config = dict(
    conditioning='text',
    objective='edm',
    tokenizer='word',
    text_encoder_head_dim=64,
    cond_dropout=0.1,
    norm='groupnorm',
    beta1=0.95,
    final_lr_fraction=0.05,
)
Rows from block 5 of the denoiser, named by matrix and row number. Rows with one number belong to one attention dimension. Each number is 128 + 24 x the weight over the matrix's rms, rounded and kept within 0 to 255. All counts start at 0. Numbers have three digits each.
# q: attention query (model.mid.1.attn.q.weight, 256x256), inputs 0-85
# k: attention key (model.mid.1.attn.k.weight, 256x256), inputs 0-85
q.90:116129096149132126149126129103144130127142130168108120125181145140124144135128139126139139135132142093127132111119127123135143138122127108127098135117110134115123128114146135137104134131130099145145140149138109130154124125135126118126107179124126115140151129
q.91:131132117126157119128087119134129167151129086136129124113137133100086126136121137137148137101122164109152103108122098122140122109151103080115108146145167120141117125117162177151146121114137125087147161072128145127141106127140093130146086146115138138122164135
q.92:112126124138108125142148128122110122137116150131125136156115138137138153129138137122123121117147120129114147146141132111122143136127134159129135149117122141115134132132123108111124122140116136142124127140143110125130113124122130119105166148133102131125104122
q.93:177107145107102142179122121129125139099125105145135138105116085155107095136109104142128127135074098166137093180126177142093117135167094151121120082161095102133118126129095152111140193134156184116150131135093218111108144170108163164116163071145074104112128137
q.94:143116123162114136121144138114108094122142130133141122121120132132158111112154142134134124135133104146107155139096163092124125129123132166152153133125110152110125136128127118127108141143134143140123089166150105123128159138100166131125115091115120123131105130
q.95:138131112134145107127092144134127130132115127129130137142121120108103093130142135126109121093133138122138105145129127110125104099134109100115153128129146104130126159136132127141125128095130139093132147095108138134131123121134128135137101119123134143132135132
q.96:072119134099164101114133142151159104125076145116111153083101135105122142115113123091130141137130132126123148143168105112131121100081158097161155138092170136168138136112135063138148091097083147111112068129197117115124104123127097128138153118107118171129128138
q.97:117135126121148127111148125121133134139099127148120133116134118116119133123131119098122124134135129114128131149143107092129125137128128122139115129115151129135130128123120107142124117121114123122114103147150121138129126124147114125130133129123118130135140132
q.98:117144128131087080114088140102136107124188159111116124150145169142174121141129134150143076133123186135121093070130152148134119112116134157118111141098117112093083156133168155112122145154135102108147137110114140143174135135088167096121095161151145178105115134
q.99:137123148113119137133122113137127126125126137109130131149115089138141140143111125141142135122112131133142111127115140136118132123159136126113136114130125126119135141134112131122135140129165119136132148115128129124130121133127141127137134124130141110135120124
q.100:120127139107150140120132114125135141120111130124120140107108115120120132125124114125136146135116110127140126140130115127125126124142130104144123120143134134130139134131122142133129121117132128109122107131151116113116127129126125130135131117107127115133125129
q.101:143133108138090104112127152128148113157173153142128126155153144142135112131142145138108078140133164111109123098136127134122131137106150137097115123099133108124111137103127122104105141149129113138153122127101117179149143138110136089137120167160105149123136141
q.102:108129147112160119095145134156148106146089119132122157086099123124103144118127109101111132136110115095116147147136083094144129110101170111151126110105162123148148125117090069131130107096109138130117092134179098164111101124141097125132165152120100147132125131
q.103:092128153111168136112100102134145108102075117109128125108090102124127129143115130135137140144137121134137125133122100145127130132128183096169140138172137132117143128123117129120141115104126126142125074116188104096118113139096146136154138128081141121135104140
q.104:115122134125151131115124127133133131141103116126143141115110125116110142118134129113131144131125106125132134148130115116146126125119131125136133119122144136139133120130129121143136108107106135122093093120140127108115109122139123146135143132107118127124128132
q.105:113112129111130113112143128154134131178107108136126155105109158122098159114141105101128143133126120128113172151153106094135132129083133140153136116111163137141151114120137110130133092106080151124103102121156129118127108109149092137128158130113115156132134120
q.106:094127122131155156134117104143120152105055100115120132093088125098103150105125107117144171134129115160133151150118130107129146134129112119160150138183152154128174094116166129151162066097118150133074102101173125061118108104162128177118160127066137110112128118
q.107:190140113157070132152127133102113138136199148133139103166158149161142105137150129157113099125132143132119115101097163134124128148142092167072113122130086114108088128134129168118121169183150121146158199119057150157149157139120151113110091121184130122110148124
q.108:100123149132155118121124127164135122120073121112133138093091114117120139128127123124126156144116106131140130154153106122122129106116142098169139124128154139142155133130123112135136102098116140130108093117173117097107104133127119150141159121090136147134126135
q.109:111137125129156132132107113115118107088131134123127115124144134112157104122118131123140138131120126144128118108110133152134116134133109138138121151168099133091117131140149182130134136136124136104119117116133115099121132113107162145127085115146118127120116117
q.110:121133092148112131137133126109109142140139115144132128109157179116128134110145139108138133120132147139123134129109130108153131141109075148099125157123120139126123128146165154156141129141111152101082156129094142114134131102172134153106111123158113133108144122
q.111:089112123118146136116122117130124134114082112111118136083097133095119139108127122105143162146123111135126145143138106121133141120116125119174144136155149143133165106125139119130147075094095151124096088118173116080121111109140110166129147112087129135127128117
q.112:084145164104164097096122143138148104107109140136115126105124114122137111139113122119124112151124135101140116109139112132125106109129168104165113132120140127147117152118106109120124133113129106110140084133179094139146115139088114089148131118124136151144112145
q.113:210145121159081164147153128098113138127212118156153095181171122170165083144134131161106097113131115119148101106100169160133144149178081150068111118126053118107092134146109173123111193185187108137156212143042146157119176147119150112119078098202130091116143118
q.114:156111103122128154170160115124105154134137110144134133149136110120112142116108120128143172109134099130136142158104136132120140138158105130099139127147113136116156098123116133135126150125137136125115168155097146106105133126156134144115132115125126081130141105
q.115:178117128152111138140124126096124130106181145150139117176171116169156094159127141141111089131127144114138085099102157163131117129166120130066114133117073109103083143132095160119105194171184099117184174162068135156119169157097154085126077123194134116139139144
q.116:147125121124107114141127131120130131146148139139120139132156143137129136131125115130138116128117135124133122118145133121123119131125117136115120135110143129136109122140147136125120149139115134111132120143114140128134132132125123115123118123140122140140126130
q.117:124126145136102114109161137154143128156132133114121154101101148132122154140127117121109117118123127131127141144145134101138134107102149126133131111081157123157123139129124073126125113116132139147115137115138124165131108139153106134101169134133124143131119146
q.118:097120141110169128110133120166136132126077110119120139075089112110098149114120118096132156129138110125143148160147094099133144117108148105183141132136158132178171113119117079137145082089114146145094096122187111107111108122154091160135186123085130124138128133
q.119:089149196092169078053099154137202076112096156101112127095084103163126107170109132133104072147124167087107113128153088151101098101097255072167126091076169074172117174142049082081092109095113102156183030101218082228131122167059121071182157156095139186154086191
q.120:126148125131114107109144151115132114147141137121125123105123170137145133114136134101129105125099151138138130111144147121144126118106099147128119127088142126139114137141161112121137128129120147108128132115117123147135128131139131127107113125159125171112139145
q.121:156136130140122136127138127117140122131155156141146131179144092146128109129125132141115112126135124108120118119112130163113132122149160117100120091129116110108103122127097152124103150144152100138158139146106116171115159140118148117143121160148113098145133131
q.122:139143109147101102125116141122139110141177149124129114143147154159154115129124155136120073118124164125115130091122159125133101128117127161095119134099127108130087135143155134115109152144125122123146150123099129167158152125110150116117096143167128162125111139
q.123:159110095161082165188121113120085153119166104106141111155132154129131142112147141149136152100144119167123138122095178122121150152135040174104136161181078147094139106133184158134150140163149143157100203099063172081120132121168150184097115113135155097092141093
q.124:165137121139091124137115136117133137134181136136123115169164135154133117143126129136118102112137154122128101116120151139125121125144112159088105120112102112102099142128112145111116159158148104126154167139075146164145154140112157096115105133166126131124127129
q.125:178103097143082135171155150134104151167189138156153125182177153146127135126145130126119117094137125116103140127120158121126150148133090143061111118098104127129128115126132136127110155164124130139150195142043164139124144127146115122119119140164120108124147114
q.126:132129150131145173143120113130131145070095107118147107164089077119131096139109131141115139126143109122156122137112138168115149135171154088129148095171111130122154118135086145126134127139165112169136144121135120092077152135122142147146133110075143070142127100
q.127:129114113122156171155155104128081164119087097149133129119142100091108134114133114109148185135152086132144138181136104121127145136157091117149135138167126159125159092128138130157146110106122142119081135158129145064112124114162119167130134100101121090141153101
q.128:144124103126175144137109127131130138102167103160155127157166084138125111127105133161155147094148119109118079140139117141116143136166144097108093092136095117133125128117101155145104171125137140127149091175143129117111130140156165096134118087090092107152127120
q.129:156138156150077138101116122103120150136120122117125108117108136129130108131139111148123100130151120157140106098094146145131134117148104151130150150138145123126143110156159136134146129138169139122120132088094137137151125137113146154129108154126149131111119125
q.130:122145129139152120125125126143144128134127129129127119120130132132118099132133126133117126119120115117110140124111123124110138132121125107138103130124111119118129139130113132124124117125108126127140130106138127124113125131123128122129109127119123126139126137
q.131:144132129125144137119151127138157148120149098124139117153149100137124098140111144135145137107122138121150084118149129148107117123154131094097130138139101127134127141128123134149110129118130115133128145141121116130110121139153148115144105110114148114157136135
q.132:121112115115108123155136145139117093121133150118161128128139114148128112142106137118153117139116146126136146143148115111145108142107127123145124141134136130122138154135129108120113139129108145145149123155137168131120148122125116125116126116129138137143141150
q.133:158137149119043132102142169106110126108121167143126128095109130161157153143100124119156103146132145142169115113135128104186115090119124154158161155144170104151131163164144105155164168145179146138113136110113157115167174128126103157091115148151158142121123153
q.134:140151171143065122103135133113143147127074146123102095088099160140147128148144112140134095160124127141150157082123130114174115101131107146162165171128170130119135090160156110127176094135143106127101176084103116119159142130066083171135125152157163138085127126
q.135:094134156130129091170140119126182111145095147087140125108131141132091106174113129115161117143101145110145206102158118105134096139070086092163115146087123139110131138160119120124111077091067124137158192094146158131099148120087092143115134113145122132136130167
q.136:128128125137099112127148139120128100125120136127142119115143126149131096141108134136165109134129117121138143113120110115147128117104098117149130150129137116131142162160133119129125151132125136145138135114140160140121148124113113151115116108145132143134140147
q.137:114128103122185125149120114143140129119141129134148138152147124121119105120128142118125149124128144103115134138140107127100119145116130086106096109120094139125136132105098128121098124114088124134148119166165125127093118143126133106142134109110100117147125136
q.138:142106102135148134133108135137071133126144119117107168148095104127140189094129118114048127122120134143105088179100134143099121141164185177132161088150118142115115138104116120085120158124180122082133066147126113159127108128174142101143112157101135139123122097
q.139:138140130147118118115134130115134145136143123143141123127160099141132134139113123139167124130143140120130127113121106118162127120125107122157104131123130104134141147146129136156126132142139133136120135108143132129131132135130123135118135147139111135120118142
q.140:113081050110186143167105111135115089120184111139140146176184137128121129079130150136159180103184122137075108167102133118089139167134134139088093089140096116136115145088093143121096155143106162152127096172145136127117116118163189069107142107122058107135128117
q.141:105098103135152094177125093134103107152126157111116148136125168116102152114154127099098122156134130129085208133092146120128105166074092176156121132115125134100130098112129107094112080124073137128115144126149137129136119097096137138110157182174077135103113136
q.142:141143129111097162094168156150152123114129102122146121127128106139155081142106137148128137104113134119187069116167150149094133109160133086070134138135100124166127147133134139146130154116159127126140145148106116126109130146155149102139091051099178115174144141
q.143:137127112134135127143122127097131139114144107140126139144139117144117164127116136126149133122134153122137120126129137120128125137144128156140122108132118105143120165133108137139122148127148143107124134145133125142116136145121132125106132138133074130123107137
q.144:133142164122076093133152164138121081139091173104131101098106170134112114166136141117154078166111109127150189100126105106183110119069106121208165194097190127100148150186149084157147090145095123151117162077120150133156149107087079180122117172170158173108143155
q.145:119136115125165161113117108137117125122148113140107139169130150083148123088162122151090148093152115146093096156113157148087168143164178127087103083129111145130109100080137172109132116139124119105105087131115091124146097130164173097132141142099112099127130089
q.146:129136154117129118111139134141152142120121104127145128118134117129132102152113121127149120111116130123154114117157114137130124118126117079128132123121121120142132146138115128139125131114111119135149156139130135129112131139121118117136101079116163112145137130
q.147:106130127101116162105142124159131148117084087129090138122085131103155163105152127101058167142100149130162115131145169133072141132143190141048152128136105162145110092083134123098143106096156089097104146140104085118110090125148120116153138098109169103141123114
q.148:160157161142104133105132133099145170117112116135115112112108106137141134141114117153156108129129118137163108115120123129175141124156122135164122131147141107114115125153137138156147136164186130113115136095121124131147139142089120147135122135122127121111124123
q.149:130147125120148142105154122149152127123120104121129132132106114121127122137117138132108135105106127117156095137143131146097134110147150111079126122117103136145122125096113135113122136114131116116136127149117110133099115129140131101142115091113148110148137122
q.150:132115113111136156116084125103086109126160137159080145134119158105139179086175122141072134126159093166085109179100145148144170130163181175117150091140146143145117087099132133126166142182150163121081069143124136120169127101144140121096175145125072130084112115
q.151:112118119136160108159113130125140089136140145131144143111141132129111126126107126123167127145131115115106164146114068116160127138089092116174100105122128123112142147134114132138113126136084154141146109126160153119110150115124120140103138135148091139128141132
q.152:161140145111133127106097152130111166122115144144115133135096120104136140117145105129075108111115098144107105137136099135139141105145166128127150117131138142136128091119139125119140127138144117129129081131110123116152113122154112139146141165108161144111115114
q.153:115104099113177135174110130127116100123161130121142136156148108125112121117116136134143148121134124130107142173133119131121134152119121123118089091121111141122130156103117137129110142135096158132154102158141166137106139126124155090119141092119071127141122131
q.154:138144135120092120114168152150182112132111137119151113120145128138134071155112154131168130114119125106159130095161123127132112107113089071129116161107117127159140160157132131147121132106102127152135167106132132121111149140120109137124112098120151119154146161
q.155:139116114131108121133109125100085099130153163131129129145148159136128142115139141141133122127173123140105120150086136127146137133139119172148158130137162114107127132143135129137145151162127143142115080135131131144173134114135139129104133169145106134119113121
q.156:123131114149159115144124104117112147143117127120114133134102133120095152119155111121108119137125124127085163135099136129123121148122110162140115115132127131105128102116137122091121094111115126112123126121143120126123123122115125133141160177130097143107106115
q.157:126161152120115162083152120128152218106060084122119107092097096134134108167110136108103152117083191116205091078202159122085103081181171102080165129118100137176102110125116113123145156075192086102146192150101075135091109174144106140176115056107225097161124137
q.158:133128138149095123111126105118111131141122127125114117129115149123134135119155119135114109151147123144118135102095156136139123140141115152140148159137162129109138102139155113121146105140148122132113144100114100135156115126115130145133138170143134137110134116
q.159:132111135138108117136110123129077096140124159122102129126119179113124151109170117127082116147128103158093158141083140137138129136114142178153181142122159155108120088123154113108146109141129127122098088117124134128166109100112126134119133189147112145091120124
q.160:149120158129110138106107141164137141111098150094099144125106122131136129117132121136117123137105079161124123148122149140171122108143133146171137110138160123125136135145123148120147112131134134136094121112090160111148136129127152134110141119117133145127097118
q.161:186100076133140126132132131110125120110167151179171129153186136173095146125103158112184163139202161091104112141133098111157144151139081118157095104174110090118129137115119130146130171113120144140147139163161109121134158156132098141118135139126110115135161142
q.162:144121142123125148126104148141135137118114140111112114135127142123143134109145112140138151107108071161138121137116165153128129134143149120103116116150125123140111156103125181116160120107127132101076133137083167097160124129133170126126129093089116137132131098
q.163:148130110129112138121118127113102150109117149130134125115140122125108130126116143134146124140142128124133131148124133141163125133142102136134143106159141112131112132136119146127126143107134153118125126129124144126140139133152134133122131100119151124133127138
q.164:157106131127142102143132137128136137117140127136148137132139130150114114133116142122154140106159139121126111128116112132134120143139107129123109134138107118127142137123119125125136159123154131119138144129136113129114135145127117144124128132146109125135145145
k.90:140111098152132132153131126130120129143142125128121098119157120126159134119134122129141140126150113138136099116137157123132126125183122160119144155144115129118123105126130128120144130159160138135117105164116129120143123145138128138131126144138152130124120116
k.91:138141142133133103113106111124130140141135129149133103163161096132103125152119140145117149117131164096126136047105085138131139109106115111160134133101125116148103142150117139153145103095149120128103122105121107151135115151139106155140104140121135148142152149
k.92:133142121134112151155149134116125110120130130113139142106104130113163107129124101129124122133143098140147078172153155141133120115154114125101108125161108140105151112133127131113111161176160140124157108156154142110100141122122150120120166119106135099142114118
k.93:152098124119139098169121143133116149086089174129139140209083128137071159109131161186147137116074185116073188145071093103125101152085129139138106094113112099143092170113114087152119172066070147118129200120183146171149137128133122139092089115126103106141145158
k.94:117110103112113115115128123124080145112115132110119147097095147117123145110128148132135119128120108145111171177124169120132125148131119172133139099141149108132135140141157120153114124122098129121123103130196146122139116124130170139098148113133101113084128157
k.95:155109138117138133133134122097127126127133105135138129135127098152109109154108140110118134113157164107149106094116105139103134093117091131129116133129119127145114146163137109131135132109153140126135112086148102155112136162130121147144123108135132119157170146
k.96:151119120130083174179149132082112119110141101128142156144113111118155145140131092099115106156172108139150134166132124133106126154075137157114120105157112114133107123137120112114116160161094119094152130136131140131113146122126151093136117077140118094136119131
k.97:137143125108119139147170139108140123111146135132121137125102114126140132149129117108117121158136122128147142151149106125126126123084135137121102133132098107134085128125101141121112121143099128115136142117127105141115132112106140101117110112157106118140121138
k.98:151028139101126106126078122161118122144083195099188137162106154111100186092140168098132137106123117121051207128128122132115114151064123104188135112124200104140217118095146083106113103064057139111119092133178171098153153155166081166136178144081143134137116123
k.99:147142131144126124119123125132121145130127101132124125128136126130121122134128134163133115096116122136119101138124152137136125116168117133113122120137130133128128136142145133134126150105161131126109120131126142123127127149128140159127130138114122133115138131
k.100:141133120118105144161145130102120142123125131128124135126143113114151150131119103120139118111134125147150112130139149121134112121129120144116120128124114121127117136140126124127124147156151130136129153144120128135109152140115143116116121131149112121120130121
k.101:110109160112172096088111135172149121132108157113151128112095115147101128126135164116122133168093135108085163133099073132127134127109145106193127119107150137126164102101113123142137103085080132119135107103136132115138121152136080147159144126095146137153119146
k.102:133186120125117155157187139095143136119154100147124143117110099130145112146118106102105123187135115128158103155125100106124131141097128146101110141147112130130084111161100123144129137171106146125143153090116119137107135092092127110119119079164096101136140139
k.103:156127151114115152168145134117118166117123095125141129129120094134145130148108070162111127109111119134159085112145136150143106142182114132138125130120166127128124119144122091132154177177198140131122165137103161128110131141127108142126115093138121119110111124
k.104:128127111135110139145154121106120128119133135142122132139131126117148143130125121108120127145165127129127142129140129125131120135109123147097116142141110115133115115128130126122117132156111128110140146137127116130128143104109138104119120121147125107136134119
k.105:118149104143101153155170121086112104129154139152138137136131110120156138125128107098117125154191137123158141135132123108120136162078140155106111155142099120145094114137127112122120143180074124112129141128132100125137140105098133093108114103171111095138118134
k.106:133137094160086166168173134090109107130162115137123123121173147121164121154126063160127121090183124143212111096147167131128124140141103143080092172148101112130089105135144118115121169210193113091116149166104102118127133093125142082089091131163136087127117112
k.107:115113131129166091072106118177129106141107142126128101103143156139096116098139170125152143116093144107079144099109129118128130099138127109147139141112142146134150135119144147138140092077107125148120098110132123109151112137148106160140158171122144157136136137
k.108:140135122128090163171139132091115127123139114133131131147141111110145129129125091128124109116160132147156116148141147128117131151112124145106118126141119117131107117142121119113123154164131131103139150140124128133130144109122146114121113097136127106113124110
k.109:125091138106123108152111134142125130108098175117139129161121154128147154133151124118125143070114129121130169096130140150125114090130126120170122148101152114145174141097132107110135129134157112135105130153139143124121139148140130146096124145113112143147094143
k.110:103091081138113127143133143120106078125143183125131129166140178116142157099160149084134142127188130122120219132123130143104154124061162140122122173142122120161140127095144135105103079112073108123123109139186100132155130104128160114095123163133124138155119133
k.111:131122114126098164173158134096118132122146127147132138150146131124158140146129082125116129115165123135184139120138149129121124154100112142103108150137111120132107127125126106111120152196150106108130149152117113122133137104111136106096097112146119100142110110
k.112:141118142098104145175139127113134160114124127118132146127102108138142164127119105107128127152117109140120117139144111124118099137096121137156121110129145096128141138128128105121125152142117135112142149108147168130115136144122115122131136095140118132128116134
k.113:110134131122187071076097104186158120145111139116109095117144152133090112104141183130146157105084149098078128103114133129135133095150144096145139123097141145125155140108143161161143074053131135174110126107132124125142103143155127172146150179103146184130147133
k.114:108183109172140114087118123114136129112128105154081106119147142120142100137126125150122112106133131129169095110128131133153133096170116129116151129121085160128097135136155174131141119140181120131123136135079094136127132124105159127123084156164114139120124122
k.115:117120147102176084085088119181142146129111133103115127130123134137098129111126171132136137120077141108083125118121127132137115096159140099150145114100144134121162154119128138138136097083140128171124117119135149127126113153145118169143150143093128164132137144
k.116:122114117125112126126109130115116108128123152128134134148125132118142134118142153106117121124167147132105160145124116122131132151092143152132130110134107121143140118102124133123112111110062127119139103148156114129137142130122146120132125130131122120126114127
k.117:143133102150108143147142117104099119145148121120131135127135137117117109124131132133144114156165123126112108185118134108109137144124120149081113123179124131112101109134126131133110154127084141114146124103133136122125140114123141096142142104116143096127158107
k.118:143181106129087176180184125073121129112175087151122141129140102126161117159111079149131118157154116137191091150135137121126134149123120146072107123154097112112065123151108120135114169195153132115157144126114115136119134100106146076117107088161108082131145112
k.119:171147189084139154175151141134144170114121085084165155100070021157123122159083109145090108198078092134113086192123094130128093163161132124191147061138194113110143109204069068148141159122127183145172135068122195141081129153127064152183163036112127117106136161
k.120:130100101121112150152137121114115098145145148116138141148122162119128152114150138090145120148151117137112167161144122121102142147054148147121122125146119107141144118109125126125115116115048109115128102107162136123132144112140143122134126119115130113145130116
k.121:126148146121156110089110129150150135113112126129125117101109111141121113132125146153118132120084143130122112121117123141143130105164124115166132118106141154106123127127130138131151122111170137157128136117102133127120126149120109145140146138117122152114134147
k.122:120099132116140120120102136152118100139113149107156133139100141146097145104139153126127136140128129132068170148131098125116135119100134120166146113120154132143174103113132121118132089078069137119127093103148158120132131138163110143137149135095142140137120116
k.123:109122101162142107091121126149111111151122135138124103129195199109116104114135125178150151065134132117135130071126169135145149117168119111093139178130129148132133138108158142136142124122180112124109121157108100108160107117159127130108129186117155134125138099
k.124:120120133123159091089092127156137129128111154126124124128118139127108133114135169143133127114103131122089140129120124121127118118139137123153144120130135134127145141110134129126131110078115139129124097130153128129133125152140118159140150160110131143130136130
k.125:090146130160163099045109108141137093138109147138104106103148142137123120107131160116138120146135138124127148117109116128160140112133145121119152127127109155111128124103144167131127085101136110151133096119114089123157113131128125145154157184138125139121142122
k.126:144150170133154134125118124148162167124111070115109118099150124115123083160104083210157127076065107125175047102132168160163130096255110105110131124103129147082099138152140156156162160138255131158106145138057151129104118144147146145140118138102148143084142102
k.127:120152106142109134119159131096131125105160115160090111129151114118166132156136105125134123111157138130205123099145133142140124140133129148113104137122068134132099141130122165126115153193169089120138153179119082155140102111104180109095067138174096119128113129
k.128:158110118151132114144100142142138116128142108122134158133137125149131144132133129101147130083131129137102110140137124114138107162165126131145117101140139122115147109108117123112108162133112119162146116137167143123109150164118146128128180155144077087126114129
k.129:126119123119122110127138126128126136133115138139121109141133143127109132141133152136128122120144129115142146100096119132126125134123129113115122171139119140142156127120140132134110120122114136129138124129132140116125124131118132144135108139121175137141132111
k.130:144129147117143122125126131136127142124127126122125147127141121139118146138116131115129141131121134120126113124133129129135121134131136142125130133130140119122125128136118128126131129121132127132129117127125126133134127135127117136126139143120116124119127129
k.131:139123106148127121184112146140114130147145115135139131164135157113132120120153124115151131074148128128081157153139130118124125167118132123121126137141136132131157109122127120113090140137104125164151106138170162112122123129111168143127154145115104125128141117
k.132:145168134146113145113151131123140116080124137118118124104127096121162085130114095152090124147101096146154070132146160127110129125174090138176123091118124112128079130171123128129144143140188121115112153124109127138137157135146142123113099091168095122104121140
k.133:106136098148102162128178118067156079105162126136119087151109119109157076138144115163132101110127137139194140119102148157070149128150124098090086141131071140128105169145111148120117146166167132104138166119125137156088146125135151113115075072154164113154136111
k.134:083140132105122122103158112119148147148113129140113107122107128102107131134123119147104108140122135109172169097099119131145134128082147097102119181137113138129121158129145164134111087120094131108120146116113129128142104099133120131145111152114194163139124110
k.135:122190194150137117097137094148122167104092121106119123085130081125148111138100084173034108161062091144155072115138141125135113121171070174158132113126140094089036125173167133118153132127193076080106169116044112118160122101121093118117114104122105162094116142
k.136:138150126132127142119149121122132138114122119121128115110126099127150123137107117152106124125095130135161094130120155130126130139160090143132118129127126122122097130155125134128141138144198119130130146123109125152126136124131130132126115106144114119119124124
k.137:139138141135133129124114124143115128122123119114134141119126115138129128128118117133127134116125125133105101148147135127141120140154125151147138093128141125121125107133124122124146144122149129135116122128134130135136129146115126130125155141125087113117115127
k.138:143072107084136136114111168127123083129125177152136134146136170139131146119148151073203139144186156130100134160152120123119157072080157127140155120100129134161126155107097090155140134083091137147121105134141110134108144131161125122106111106128131140168139149
k.139:119148141122112154125156101120141145110115096132116113146135070117137119166141102184107109090098150130174080114111141140103121132194120138093097127145104137121120096123133125129138181150200119145140161135140108151131143134105134104133133091140144082134113106
k.140:176119130140158156146080107107108110101108132132137143090181086181139148118100142141076176127114127123088042138149134134186119158218141159166146085123170141140139058108111094141148192128177131167153094146152116134125130191142118127144130146159073072090119143
k.141:105148175104134145074117099120103137119089146120124110075140067140129116129096116150072122199106117125145066106144127135165116116150130162141154108108151120146106095128167123147169125106187121101109155126076078137181088118131076108144108112132134161102111136
k.142:157118066178125116215124146128129101139171123122143138166131212112132082110176141101167124061163115139074196161127149112096129178104120097132111147153126127118153127123104129091086107153072137156155088131184189122105131114113174164108142116123094113146149146
k.143:117120124118106151133141108106133102116138093130140092146137116129152111150139114178150100127137144136150114131131147144090140119182134138096117126127127132116115122121132111129123168132192106112131143120115120137114151132110130101127090063118129098132124124
k.144:089197176109114136067172104119140175108079147120113102069114054092126126135075097158061128164064102116213094104125146153145141106121084129114144151121143111127058138171163172148154107125204123072110195111056083128155115091153101117138083131142165186122134104
k.145:148068120118158089161088147154117130132131137126131174145149160156086183110128176079183164122172137111089162125129066115150134141074175109139133138137157142129209124080118124139111101116040147148136063138178162099121112155142128149128150202122131123134137137
k.146:137148123151135120164125131147126153134150127132141147146126140123131128127142119114128127081120119128107148143135135118124126152114112123142114130140121123108121134129109122104121128137109119144138119133147149120120134127125158128122154136112101121134130127
k.147:123087085163133120171109166127112111154165126129149127166118214110116102108182158116182110119205130138060219171144112111109153123044165098107132156140132122119153168120111136121112080133013145116131094136137167122109110109137147134107135120094129145161150149
k.148:112112128116122130132140117136140134142141113136127122138112140118106133134136130137160122106137140114147157110108101142114135132121137113076106169138117145131154144124131146124106126132112137127139132136150139135118135130112141133134125130102159126150128110
k.149:137113109151143114167111142138123123144152128134140150151132180129125124121150142103151129099159120134077171147136133116121132139095131130133138121124118129114133133125112125119123105136063129151136106124147145119108139128115159158119147136116108128140140145
k.150:124078150090121137095130136137127132143116164122118148114119126174106166129110154120146150187122141109140116098119071132161132105098160100108139143106143148141192113082162126153144132106100152117137123128118109118157110125140067117121128171157168150119142117
k.151:123168180113137148068145115121134164102104124107121127093116046140138143146080113141090136168044131129182025123134129142140126118192101186131135097106112110111093107149144116138147170123222105103107182126081061153136139142144089105140144109157105122109106134
k.152:129090135083136096116125163143139129143141139136112165146114140127094167125136145045183152145145148114124149120118079142131136107047162113117138125126122119142166173123121128145116100099044135142123114110156126120116122135148133124133168193115149148162121123
k.153:162143143137127148089120124126132122087115138112127135089137094160148112128094114147100149174080104138126073143142143116142120132195094160179133072113148118126114098140136129136169166107181120119114145124102121132124149160161107123112116111147069098089122147
k.154:123172123169134131172145124128123150134137110109128127133127127106131094130140111160105124076108105137129135127130155123116115174143110129130103133158124120112131107135137142093107127151154124129141138129138169128136122119092153139131142140142112126108133132
k.155:123127126109118132094135129119129112111102142126120114090132106145138148115101127126101136161115128118159106101122129144143127118149141116133135146107151139160134112111132124136138149134180139133124130137122102117136124128135108127132116128153151136122120120
k.156:098120149098130116067117119131117143129093128124122127118127113130111152137109143138130120171133146123153100126143117127155120105130146152125153125110136128142123124125144121150146126113145115117116138115117094132144125123134097118146119139128155143114110124
k.157:131116052164124105199117155143118099160200099149161127206109239096119098113209126119193062058194141156064244166124153099060138111065132106130098151152096111087120170124103117069076108145030121144138086159173183109094161120103200132084128110079126098144142136
k.158:106116135102126128109127104126128136134115139142125115117131119124119133121124136144108128138134149112153139103125115129142133127105135109101139148132128140140131127118138145143134106124121149126131125117134119125148114112130126137152109143123164143139129103
k.159:109112147081134125075127136126128138125096170132116142084129112143095159112101137102099154200112130111153108100124090132179144095086150124134165131096151127164137137123136136170158090102118148119109134117098096123162085114163084127141112153144178181128143135
k.160:133122145114121122120136117129117116135112126121128125127118105131110131124124143140117126114127128130128122127115108136126122123136127144149120134139141144128132139138104106124132166117125129130137115136144130126132104154128103119135147098130124113130109128
k.161:173131137166101135127131149094141118087142166132127125148152127170154113130129139137165136144159133126142104087110138127132138120087116114113133138103112107117103115105157136149137135170136112133124153124108079140166169143154151119117098163162136140143163133
k.162:142099129100174123108110122111098108142142121155137157137125082111103159138127149120082127125136147116104115139124097155119109158132133120157095119142117133125141129120103097125121165116128135116151102136164094128129114145117102111143179119124110106122145147
k.163:132115103126137116129140124124110096111144140133130120142139095140125138130121150099109114114150155128124137112132158130125128124123125156128138155113130138124111134141135102117121138133129118122133117150146102143142109138142133087122104138159132133121117116
k.164:138133139136115132135138130089133117115123140110136130149136108157132132141112123156139130151155131131148063111122134131129109136119119120119130129123143107124131159133149131131126134128126129127140158125115133141127147144135145130123102126127143139138145137